Weights of a small self-supervised audio encoder (BEST-RQ): norm rmsnorm, activation gelu_tanh.
Rows from block 2, named by matrix and row number. Rows with one number belong to one attention dimension. Each number is 500 + 50 x the weight over its row's rms, rounded and kept within 0 to 999. All counts start at 0. Numbers have three digits each. After the name is the row's rms in percent of the matrix's.
# v: attention value (model.blocks.2.attn.v.weight, 256x256), inputs 0-127
# proj: attention output (model.blocks.2.attn.proj.weight, 256x256, transposed), outputs 0-127
v.38 030:500500500500500500500816500500500500500500500503500518500500500501500537500500500500500500500500500500500500500500500500500500500500500806500500500735500500500500500500500500500500500500500500500500455500500476444500500367440500396714500500500500500500500500500500500500500500500500500500483500500500500500500443500500500500500503500500500500500500500500500500500500500500500500500500
proj.38 077:500500500500500500500500500500500500500500500500500500500500500500500500500500500500500500500500500500500500500500500500500500500500500500500500500500500500500500500418500500500500500500500500500500500459500500500500500500500500500500500500500500500500500500500500500500500500500500407500500500500500500500500500500000500500500500500500500500500500500500500500500500500388500500500500
v.41 022:500500500500500500500614500500500500500500500499500676500500500501500549500500500500500500500500500500500500500500500500500500500500500715500500500348500500500500500500500500500500500500500500500500408500500438483500500529456500499500500500500500500500500500500500500500500500500500500500547500500500500500500483500500500500500500500500500500500500500500500500500500500500500500500500
proj.41 017:500500501500499501500500501500500500501500500499500500500499500500500500500500500500499500500501500500499500500500501500500500500500499500501501500501500500500500500315501500500499500500501500500500501552500500499500500500500500500500501500500501499500500500500499500500500499501500390500501500500499500500500500500453501500500499499500499499500501500500499500500500499040501500500501
v.135 011:500499499500500499501421500501500500501500500500499412500500500500500592499500499500500501499499499501501500500501500500500501500499500480500501501474501499499499500501501500499500500500500499501501689500500454289500500732564500498503499500501500500501500500500500499499500501499501501501500499500499499500500498500500500500501500499500501500499499500500501500501500499500500500500500
proj.135 005:501498501502498502501500499499499500501499500498498499499500500499501502500500498499501499500501498500499500500502498501500498502498501502498502501501500502500499499334500499500501499502500501502502502080498499501500498499500502500500499498499498501499499501499500500500498502498499438500501499501498498500502502499566499499499500501499501499499500501499500500500499500111502500499500
v.193 026:500500500500500500500357500500500500500500500502500529500500500511500702500500500500500500500500500500500500500500500500500500501500500555500500500723500500500500500500500500500500500500500500500500273500500411502500500518988500463668500500500500500500500500500500500500500500500500500500129500500500500500500647500500500500500500500500500500500500500500500500500500500500500500500500
proj.193 035:500500500500500500500500500500500500500500500500500500500500500500500500500500500500500500500500500500500500500500499500500500500500500500500500500500500500500500500464500500500500500500500500500500500999500500500500500500500500500500500500500500500500500500500500500500500500500500864500500500500500500500500500500572500500500500500500500500500500500500500500500500500511500500500500
v.195 943:500500500500500500500520500500500500500500500500500000500500500500500533500500500500500500500500500500500500500500500500500500500500500722500500500500500500500500500500500500500500500500500500500500502500500600484500500500515500500577500500500500500500500500500500500500500500500500500500496500500500500500500500500500500500500500500500500500500500500500500500500500500500500500500500
proj.195 768:500500500500500500500500500500500500500500500500500500500500500500500500500500500500500500500500500500500500500500500500500500500500500500500500500500500500500500500137500500500500500500500500500500500868500500500500500500500500500500500500500500500500500500500500500500500500500500628500500500500500500500500500500520500500500500500500500500500500500500500500500500500459500500500500
v.196 021:500500513500500500500569499500500500500500499502499384500500500499500502501500500500499500500500500502500499500500501500499500498499501784500500500468500499500500500500500500500500500500500500501500518500500630702500500493999500477625500500500500500500500500500500500500501500500500500500494499500500500499500518496500501499500505500500500500500500500500500500500500500500500500500500
proj.196 022:500500500500500500500501500500500500501500499500500500499500500500500500500500500500500499500500500500500499500500499500500500500500499500500500500500500500500500500920500500500500500500500500500500500692500500500500500501500500500500500500500500499500500500500500500500500500500500758501500500500500500500500500500359499500500500500500500500500500500500500500499500500496500500500500
v.198 019:500500505500500501500771500501500501500500500498500397500499500511500425499499500500500500500500500501500500500499500500500500499499500528500500500376501500500500500500501500500500501500500500500500541500500670467500500477557500486818500500500500500501500500500500499500500500501500500500541500500500500499501499499500500500500497500500500500500500500500500501500500500500500499500501
proj.198 014:500500500499500500499501499499499501500500500501499500500500499500501500500500500500499500501500500501501500500501500500500500500500500500501500500500500501501500501931500500499501499499500500500501500556500501500500500500500500500500500499500499500500501500501500500501500500501499442500500500501501499499501500499453500500500500500500500499501501499500499501500499500534499499499500
v.203 009:501500500500499500500496501501501501500500501498500000500499501501500514501501501501501501500499500501499499501500500500499499500500500693500500499500500501500500500500500501499499500500501500500499488499499504479500499304424501500533501500501500500501500500500501500501500500500501499500498500499501501500500347500501500499499502501500499499500499501500501500500500501501501501501500
proj.203 006:498501500499498500501499502500499500502499499502500499499502501499499499500501500501500500500499501502500499500502501500500499498501499502500500502501501500499501500525499499501500501500500502501501498241501502499502499501500501499498500501500499499502501500499498501501500499500499251499499501499498499501501500500579499498500500501499501502502501500499499502499502502440500499500500