A small self-supervised audio encoder (BEST-RQ), trained from scratch: norm rmsnorm.
Rows from block 3 of a small self-supervised audio encoder (BEST-RQ), named by matrix and row number. Rows with one number belong to one neuron. Each number is 128 + 32 x the weight over its row's rms, rounded and kept within 0 to 255. All counts start at 0. Numbers have three digits each. After the name is the row's rms in percent of the matrix's.
After each neuron's rows are labels from the 100 clips, of 14976, where the neuron reaches its highest value: "loudest band" is the band of the loudest frequency at the time of the peak. Only what is clearly more common there than usual is listed. The data: synthesized solo parts of chorales (CocoChorales). In brackets: how many of the 100.
# fc1: second MLP up (model.blocks.3.mlp.fc1.weight, 1536x256), inputs 0-127
# fc2: second MLP down (model.blocks.3.mlp.fc2.weight, 256x1536, transposed), outputs 0-127

fc1.262 556:128194128128128128099128128127135128208128128128128128128129000012128128123127128128128128128128128128128128128128128129128128015185128128128128128124129128129128128128255128128128128128128128128128127132128091128129130114128128128129128128128128128128128128128128128128128131129157132128127128126128128128128128181128128128122039124128128125128128128127150164000101128108127128129126
fc2.262 649:128128128128128128128128128128128128128127127128128128128128128129128128128128128128128128128128128128128128128128128128128128128128128128128128128128128128128128128133128128128128128128128128128128128128128128128128128128128128128128123128128128127128125128128128128128128128128128128135128128128127128128128128128128128125128128128128128128128128128128128128128128128128128128128128
loudest band: 1000 to 2000 Hz (34)

fc1.674 445:128129128128128128126128128253129128255128128128128125128101129237097128128127128128128128128128128128128128128128128128128128129120183128128128128128129128129128128128139129128128128128128128128127127039128129197120119000128128067124128130128128128128128128128128128128128129128128128128036128132128128128128128121128128128052140120132128128128128128128140128132063128127138128128207
fc2.674 279:128128128128128128128128128128128128128130127128128128128128128126128128128128128128128128128128128128128128128128128128128128128128128128128128128128128128128128128126128128128128128128128128128128128128128128128128128128131128128128128128128128129128120128128133128128128128128128128138128128128127128128128128128128128125128128128128128128128128128128128128128128128128128128128128
loudest band: 500 to 1000 Hz (55)

fc1.436 593:128101128128128128134127128130114128128128128128128128128067234023128128128128128128128128128128128128128128128128128129128128120116128128128128128138129128135128128128132128128128128128128128128128128128128255026114135123061128222128128128128128126128128128128128128128128128117058128128128128128128128128128128127128128128097140092140128128128128128128150131130142128111126128128117
fc2.436 314:128128128128128128128128128128128128128125106128128128128128128128128128128128128128128128128128128128128128128128128128128128128128128128128128128128120128128128128128128128128128128128128128128128128128128128128128128128113128128128126128128128148128129128128125128128128128128128128133128128128116128128128128128128128128128128128128128128128128128128128128128128128128128128128128
loudest band: 500 to 1000 Hz (52)

fc1.499 486:128120128128128128127122128127000128151128128128128140128131097128128128142127128128128128128128128128128128128128128129128128003123126128128128128000128128220128128128130128128128128128129128128128121127128128004128126199128128127114128127128128128128128128128128128128128129128114107128242128128128128128128128127128128128128128135128128130128128128126128127126120128127000128128129
fc2.499 865:128128128128128128128128128128128128128129128128128128128128128130128128128128128128128128128128128128128128128128128128128128128128128128128128128128129128128128128131128128128128128128128128128128128128128128128128128128000128128128128128128128117128130128128128128128128128128128128127128128128128128128128128128128128132128128128128128128128128128128128128128128128128128128128128
loudest band: 1000 to 2000 Hz (36)

fc1.26 533:128128128128128128098169128128117128128128128128128134128103180120174128065129128128128128128128128128128128128128128129128128135127122128128128128092151128255128128128157128128128128128128128128128127129128127000128126216130128255122128128128128128128128128128128128128128149255083058128229128144128128128128128123128128128130164129123128115128128128128128125153129128137068128130115
fc2.26 393:128128128128128128128128128128128128128127127128128128128128128128128128128128128128128128128128128128128128128128128128128128128128128128128128128128137128128128128134128128128128128128128128128128128128128128128128128128126128128128127128128128108128128128128255128128128128128128128129128128128013128128128128128128128126128128128128128128128128128128128128128128128128128128128128
loudest band: 1000 to 2000 Hz (44)

fc1.607 756:128130128128128128170190128128128128005128128128128131128136131122137128164140128128128128128128128128128128128128128129128128143129129128128128128130000128121128128128246126128128128128128128128128125134128135135128128055197128172128128128128128128128128128128128128128128130129130050128244128255128128128128128168128128128126121129079128128128128128128116125134151128128128128255134
fc2.607 568:128128128128128128128128128128128128128126125128128128128128128105128128128128128128128128128128128128128128128128128128128128128128128128128128128128255128128128128154128128128128128128128128128128128128128128128128128128120128128128128128128128128128126128128130128128128128128128128152128128128127128128128128128128128140128128128128128128128128128128128128128128128128128128128128
loudest band: 1000 to 2000 Hz (41)

fc1.92 688:128000128128128128157053128128130128121128128128128128128116132112129128129126128128128128128128128128128128128128128129128128138154128128128128128131128128122128128128126129128128128128128128128124129130128129089056165133128128128099128130128128128128128128128128128128128103127131178128137128129128128128128128128128128128126183128126128127128128128128127111128136128000000128130000
fc2.92 602:128128128128128128128128128128128128128127128128128128128128128127128128128128128128128128128128128128128128128128128128128128128128128128128128128128135128128128128126128128128128128128128128128128128128128128128128128128125128128128125128128128125128119128128128128128128128128128128119128128128123128128128128128128128071128128128128128128128128128128128128128128128128128128128128
loudest band: 500 to 1000 Hz (54)

fc1.7 652:128127128128128128126128128127128128133128128128128134128128137232126128137129128128128128128128128128128128128128128128128128038255129128128128128132128128206128128128128128128128128128128128128128144131128153130113189129128128132124128128128128154128128128128128128128128128136167127128129128128128128128128128128128128128219065136129128128128128128128097129124127128106126128129128
fc2.7 698:128128128128128128128128128128128128128128131128128128128128128000128128128128128128128128128128128128128128128128128128128128128128128128128128128128128128128128128130128128128128128128128128128128128128128128128128128128255128128128101128128128117128129128128115128128128128128128128127128128128125128128128128128128128116128128128128128128128128128128128128128128128128128128128128
loudest band: 250 to 500 Hz (94)