config = dict(
    win_length=512,
    arch='conformer',
    head_dim=16,
    qk_norm=False,
    subsampling=4,
    width=256,
    lr=0.02,
    adamw_lr_other_params=0.0019,
    lr_schedule='linear',
)
Rows from block 2 of a small self-supervised audio encoder (BEST-RQ), named by matrix and row number. Rows with one number belong to one neuron. Each number is 128 + 32 x the weight over its row's rms, rounded and kept within 0 to 255. All counts start at 0.
After each neuron's rows are labels from the 100 clips, of 14976, where the neuron reaches its highest value: "loudest" is the band of the loudest frequency at the time of the peak. Only what is clearly more common there than usual is listed. The data: synthesized solo parts of chorales (CocoChorales). In brackets: how many of the 100.
# fc1: first MLP up (model.blocks.2.ff1.fc1.weight, 1536x256), inputs 172-255
# fc2: first MLP down (model.blocks.2.ff1.fc2.weight, 256x1536, transposed), outputs 172-255

fc1.264 [125 128 255 129 128 128 128 128 128  88 128 129 128 131 128 128 128 141 128 131 128 128 129 128 118 138 128 128 128 128 128 128 124 128 128 126 128 128  53 128 128 128 128 127 128 128 128 128 128 128 128 128 128 128 128 128 126 126 128 174 128 186 128 128 128 130 132 128 128 128 128 128 128 150 128 128 128 128 128 194 197 128 128 129]
fc2.264 [ 40 128 128 128 128 128 128 128 128 128 128 128 128 128 128 128 128 128 128 128 128 128  91 128 128 128 128 128 128 128 128 128 128 128 128 128 128 128   5 128 128 128 128 128 128 128 128 128 128 128 128 128 128 128 128 128 128 128 128 128 128 128 128 128 128  24 128 165 128 128 128 128 128 128 128 128 128 128 128 128 128 128 128 128]
loudest: 500 to 1000 Hz (58); 1000 to 2000 Hz (34)

fc1.493 [150 128 171 128 115 128 128 128 128 179 128 126 128 127 128 128 128 128 128 129 128 128 236 128 127 129 128 128 128 128 128 128 255 142 158 127 130 128 168 128 128 128 128 128 128 128 128 128 128 128 128 128 128 128 128 128 129 129 128 130 128 127 129 133 128 132 145 123 128 128 128 128 128 128 128 128 128 128 128 117 160 127 128 128]
fc2.493 [123 128 128 128 128 128 128 128 128 128 128 128 128 128 128 128 128 128 128 128 128 128 128 128 128 128 128 128 128 128 128 128 128 128 128 128 128 128  33 128 128 128 128 128 128 128 128 128 128 128 128 128 128 128 128 128 128 127 128 128 255 128 128 128 128 121 128 135 128 128 114 128 128 128 128 128 128 128 128 128 128 128 128 128]
loudest: 500 to 1000 Hz (52)

fc1.29 [125 128 129 128 128 128 128 132 128 134 128 128 128 128 128 128 128 128 128 129 128 128 139 128 128 129 128 128 128 128 128 128 158 127 127 128 170 128 114 128 128 128 128 127 128 128 128 128 128 128 128 128 128 128 128 128 128 127 128 129 128 128 128 128 128 128 128 128 128 129 128 128 128 146 128 128 128 128 128 128 129 127 128 128]
fc2.29 [119 128 128 128 128 128 128 128 128 128 128 128 128 128 128 128 128 128 128 128 128 128 128 128 128 128 128 128 128 128 128 128 128 128 128 128 128 128  96 128 128 128 128 128 128 128 128 128 128 128 128 128 128 128 128 128 128  74 128 128 125 128 128 128 128 126 128 150 128 128 103 128 128 128 128 128 128 128 128 128 128 128 128 128]
loudest: 500 to 1000 Hz (57)

fc1.630 [129 128 165 128 129 128 128 128 128  93 128 129 128 127 128 128 128 128 128 255 128 128 127 128 128 128 128 128 129 128 128 128  90 159 169 128 130 128 128 128 128 128 128 128 128 128 128 128 128 128 128 138 128 128 128 128  96 127 128 126 128 128 128 128 128 133 129 128 128 129 128 128 128 213 128 187 128 128 128 127 128 128 128 255]
fc2.630 [ 87 128 128 128 128 128 128 128 128 128 128 128 128 128 128 128 128 128 128 128 128 128  82 128 128 128 128 128 128 128 128 128 128 128 128 128 128 128 126 128 128 128 128 128 128 128 128 128 128 128 128 128 128 128 128 128 128 128 128 128 128 128 128 128 128 127 128 128 128 128 141 128 128 128 128 128 128 128 128 128 128 128 128 128]
loudest: 1000 to 2000 Hz (35)

fc1.263 [226 128 125 127 255 128 128 128 128  91 128  92 128 184 128 128 128 128 128 129 128 128 124 128 128 134 128 128 130 128 128 127 129 129 128 128 123 128 117 128 128 128 128 128 128 128 128 128 128 128 128 128 128 128 128 128 128 128 128 239 128 198 128 128 128 129 139 128 128 131 128 128 128 130 128 134 128 128 128 128 128 128 128 126]
fc2.263 [128 128 128 128 128 128 128 128 128 128 128 128 128 128 128 128 128 128 128 128 128 128   0 128 128 128 128 128 128 128 128 128 128 128 128 128 128 128 125 128 128 128 128 128 128 128 128 128 128 128 128 128 128 128 128 128 128 128 128 128 128 128 128 128 128 126 128 128 128 128 129 128 128 128 128 128 128 128 128 128 128 128 128 128]
loudest: 1000 to 2000 Hz (49)

fc1.671 [ 92 128 128  69 137 128 128 128 128 149 128 127 128 132 128 128 128 128 128 127 128 128 128 128 128 128 128 127 129 128 132 128 130 127 129 127 117 128 141 128 128 128 128 128 128 128 128 128 128 128 128 128 128 128 128 128 127 129 128 255 128 128 128 131 128 129 128 128 128 129 128 128 128  99 128 129 128 128 128 128  87 131 128 128]
fc2.671 [  0 128 128 128 128 128 128 128 128 128 128 128 128 128 128 128 128 128 128 128 128 128   0 128 128 128 128 128 128 128 128 128 128 128 128 128 128 128 126 128 128 128 128 128 128 128 128 128 128 128 128 128 128 128 128 128 128 255 128 128 142 128 128 128 128 113 128 163 128 128 127 128 128 128 128 128 128 128 128 128 128 128 128 128]
loudest: 1000 to 2000 Hz (40)