A small self-supervised audio encoder (BEST-RQ), trained from scratch: log mel input, 52.1 epochs.
Rows from block 2 of a small self-supervised audio encoder (BEST-RQ), named by matrix and row number. Rows with one number belong to one neuron. Each number is 500 + 25 x the weight over its row's rms, rounded and kept within 0 to 999. All counts start at 0. Numbers have three digits each. After the name is the row's rms in percent of the matrix's.
Before each neuron's rows are labels from the 100 clips, of 14976, where the neuron reaches its highest value: "top examples" is what is common among them; "loudest" is the band of the loudest frequency at the time of the peak. Only what is clearly more common there than usual is listed. The data: synthesized solo parts of chorales (CocoChorales). In brackets: how many of the 100.
# fc1: first MLP up (model.blocks.2.ff1.fc1.weight, 1536x256), inputs 0-85
# fc2: first MLP down (model.blocks.2.ff1.fc2.weight, 256x1536, transposed), outputs 0-85

top examples: violin (68); note E5 (64); clarinet (30); note F#5 (28)
loudest: 500 to 1000 Hz (58); 1000 to 2000 Hz (34)
fc1.264 718:500500505500499453509613500502514500500500501500500498500500497408500501514502500500500500500500504500500500500546500500507500500500502500500500500504500500500500500500500500500500500500500500500500537500500499500500501501629500500503500500500500500502500500
fc2.264 750:500500500500500500500500441500500500500500500500500500500500500500500500500500500500500500499500500500500500500500500500500500500500500500500500500500500500500500500500500500500500500500500500500500500500500500500500510500500500500499500500500500520500500500

top examples: violin (95); note G#5 (50); note A5 (42); note G5 (41)
loudest: 1000 to 2000 Hz (35)
fc1.630 650:500500506500500558500500500498497500500500523500501505500500598476500560475493500500500500500500499500500500500493500501499500500575498496500500500500500500499500500500500500500500500500500500502500499352500491500500518499499500500535500500500500500408500500
fc2.630 910:500500500500500500500500500500500500500500500500500478500500357501500500500500500500500500479500500500500500500500500500500500500500500500500500500500500500500500500500500500500500500500500500500500500500500500500500499500500500500499500500500500500500500500

top examples: violin (43); note F5 (33); cello (27)
loudest: 1000 to 2000 Hz (40)
fc1.671 689:500500514500500318499500500500703500500500514500501506500500501482511499501500500500500500500500500500500500500429500501501500500492572496500500500498500500500500500500500500500500500500500500500500503486500500519500528500500500500503500500532500500500500500
fc2.671 662:500500500500500500500500470500500500500500500500500499500500498516500500500500500500500500500500500500500500500500500500500500500500500500500500500500500500500500500500500500500500500500500500500500500500500500500500523500500500500500500500500500523500500500

top examples: violin (91); note G5 (41); note E5 (28); note C5 (26)
loudest: 1000 to 2000 Hz (49)
fc1.263 467:500500566500500499472510500502500505500500500500500472500500501497500524500500500500500500500500527500500500500500500500502500500630646502500500500502500500500500500500500500500500500500500500511500500558500505499500517500502500500619500500563500500498500500
fc2.263 670:500500500500500500500500500500500500500500500500500499500500506502500500500500500500500500501500500500500500500500500500500500500500500500500500500500500500500500500500500500500500500500500500500500500500500500500500500500500500500499500500500500499500500500

top examples: violin (88); note A#4 (43); note D5 (39); note C5 (39)
loudest: 500 to 1000 Hz (52)
fc1.493 451:500500501500499356501494500501501502500500500499500500500500522554501520530587500500500500500500455500500500500511500579539500499478493500500500500499500500500500500500500500500500500500500500502500516501500502498500502500495500500447500500511500500500500500
fc2.493 360:500500500500500500500500494500500500500500500500500500500500500508500500500500500500500500499500500500500500500500500500500500500500500500500500500500500500500500500500500500500500500500500500500500500500500500500500512500500500500501500500500500490500500500

top examples: note F5 (49); violin (46)
loudest: 500 to 1000 Hz (57)
fc1.29 762:500500515500500739514501500500500500500500500537500520500500519501500502512502500500500500500500587500500500500502500501535500530500500500500500500500500500500500500500500500500500500500500500500500499506500500500500504442574500500455500500501500500500500500
fc2.29 650:500500500500500500500500525500500500500500500500500379500500501501500500500500500500500500500500500500500500500500500500500500500500500500500500500500500500500500500500500500500500500500500500500500500500500500500500515500500500500500500500500500517500500500