A small self-supervised audio encoder (BEST-RQ), trained from scratch.
Training: muon at rate 0.02, 15900 steps, batches of 128.
Rows from block 2 of a small self-supervised audio encoder (BEST-RQ), named by matrix and row number. Rows with one number belong to one neuron. Each number is 50 + 12 x the weight over its row's rms, rounded and kept within 0 to 99. All counts start at 0. After the name is the row's rms in percent of the matrix's.
Before each neuron's rows are labels from the 100 clips, of 14976, where the neuron reaches its highest value: "strongest on" is what is common among them. Only what is clearly more common there than usual is listed. The data: synthesized solo parts of chorales (CocoChorales).
# fc1: second MLP up (model.blocks.2.mlp.fc1.weight, 1536x256), inputs 86-171
# fc2: second MLP down (model.blocks.2.mlp.fc2.weight, 256x1536, transposed), outputs 86-171

strongest on: note G5
fc1.331 702:49 50 50 50 50 50 50 50 48 50 49 50 50 50 50 50 50 50 50 50 50 50 00 50 50 53 50 50 50 50 50 50 51 50 45 49 50 42 50 50 47 44 37 50 64 50 47 50 27 50 50 50 50 50 48 50 46 48 00 48 46 50 53 49 50 50 50 49 50 50 54 51 30 50 47 50 50 50 50 50 50 50 50 50 50 50
fc2.331 486:48 50 50 50 50 50 50 50 50 50 50 50 50 50 50 50 50 50 50 50 50 50 50 49 50 50 50 50 50 50 50 50 50 50 50 50 50 50 50 50 48 50 50 50 50 50 50 50 50 53 50 50 50 50 50 50 50 50 99 50 50 50 50 53 50 50 50 50 50 50 50 50 50 50 49 50 50 50 50 50 50 50 50 50 50 50

strongest on: note A#4; note G#4; viola
fc1.49 980:50 50 50 50 50 50 50 48 50 50 49 50 50 50 50 50 50 49 50 50 50 50 99 48 50 50 50 55 50 50 50 50 00 50 50 50 50 50 52 50 50 57 37 50 47 50 50 50 49 50 50 50 50 50 50 50 61 56 50 50 50 50 50 87 50 50 52 50 50 50 50 55 99 50 50 50 50 50 50 50 50 50 50 50 50 50
fc2.49 762:51 50 50 50 50 50 50 50 50 50 50 50 50 50 50 50 50 50 50 50 50 50 00 52 50 50 50 50 50 50 50 50 50 50 50 50 50 50 50 50 50 50 50 50 50 50 50 50 50 50 48 50 50 50 50 50 50 50 50 50 50 50 50 50 50 50 50 50 50 50 50 50 50 50 51 50 50 50 50 50 50 50 50 50 50 50

strongest on: note D#4; clarinet; note F4; instrument: trombone
fc1.221 685:59 50 50 50 50 50 50 49 50 50 50 50 50 50 51 50 50 50 50 50 50 50 51 65 50 50 50 51 50 50 58 50 65 50 50 50 50 52 00 50 49 24 49 50 53 50 50 50 54 50 50 50 54 50 00 50 50 48 50 50 50 50 50 73 51 50 71 99 50 50 50 51 63 50 50 50 50 50 50 50 50 50 50 50 50 50
fc2.221 889:50 50 50 50 50 50 50 50 50 50 50 50 50 50 50 50 50 50 50 50 50 50 50 51 50 50 50 50 50 50 50 50 50 50 50 50 50 42 50 50 50 50 50 50 50 56 52 50 50 50 47 50 50 50 50 50 50 50 50 50 50 50 50 50 50 50 50 50 50 50 50 50 50 50 50 50 50 50 51 50 50 50 50 50 50 50

strongest on: cello; note G#3; note D#5
fc1.614 821:50 50 50 50 50 50 50 53 50 50 55 50 50 50 39 50 50 50 50 50 50 50 25 93 50 51 50 50 50 50 50 50 12 50 52 50 50 50 47 50 64 43 06 50 69 50 50 50 81 50 50 50 50 50 34 50 64 67 50 42 50 50 50 99 50 50 46 50 50 50 50 76 50 50 00 50 50 50 51 50 50 50 45 50 50 50
fc2.614 758:50 50 50 50 50 50 50 50 50 50 50 50 50 50 50 50 50 50 50 50 50 50 99 50 50 50 50 50 50 50 50 50 50 50 50 50 50 50 50 50 50 50 50 50 50 50 50 50 50 50 50 50 50 50 50 50 50 50 57 50 50 50 50 00 50 50 50 50 50 50 50 50 50 50 51 50 50 50 50 50 50 50 50 50 50 50

strongest on: violin; cello; note A3
fc1.140 865:50 50 50 50 50 50 50 52 50 50 50 50 50 50 47 50 50 50 49 50 50 50 50 50 50 50 50 49 50 50 50 50 50 50 85 53 50 97 54 50 56 21 08 50 50 50 50 50 50 50 50 50 50 50 51 50 50 66 50 51 50 50 50 96 50 50 02 50 50 50 50 00 49 50 50 50 50 50 50 50 50 50 46 50 50 50
fc2.140 758:50 50 50 50 50 50 50 50 50 50 50 50 50 50 50 50 50 50 50 50 50 50 49 50 50 50 50 50 50 50 50 50 50 50 50 50 50 99 50 50 50 50 50 50 50 50 50 50 50 47 51 50 50 50 50 50 50 50 50 50 50 50 50 50 50 50 50 50 50 50 50 50 50 50 52 50 50 50 50 50 50 50 50 50 50 50

strongest on: violin; note F5; note G5; note E5
fc1.300 514:50 50 50 50 50 50 50 50 50 50 46 50 50 50 49 50 50 50 50 50 50 50 86 50 50 51 50 00 50 50 50 50 73 50 50 50 50 99 80 50 49 49 46 50 99 50 50 50 25 50 50 50 52 50 60 50 48 16 50 51 50 50 50 50 50 50 00 50 50 50 52 25 37 50 50 50 50 50 00 50 50 50 48 50 50 50
fc2.300 506:50 50 50 50 50 50 50 50 50 50 50 50 50 50 50 50 50 50 50 50 50 50 50 50 50 50 50 50 50 50 50 50 50 50 50 50 50 50 50 50 50 50 50 50 50 50 54 50 50 99 50 50 50 50 50 50 50 50 50 50 50 50 50 50 50 50 50 50 50 50 50 50 50 50 46 50 50 50 51 50 50 50 50 50 50 50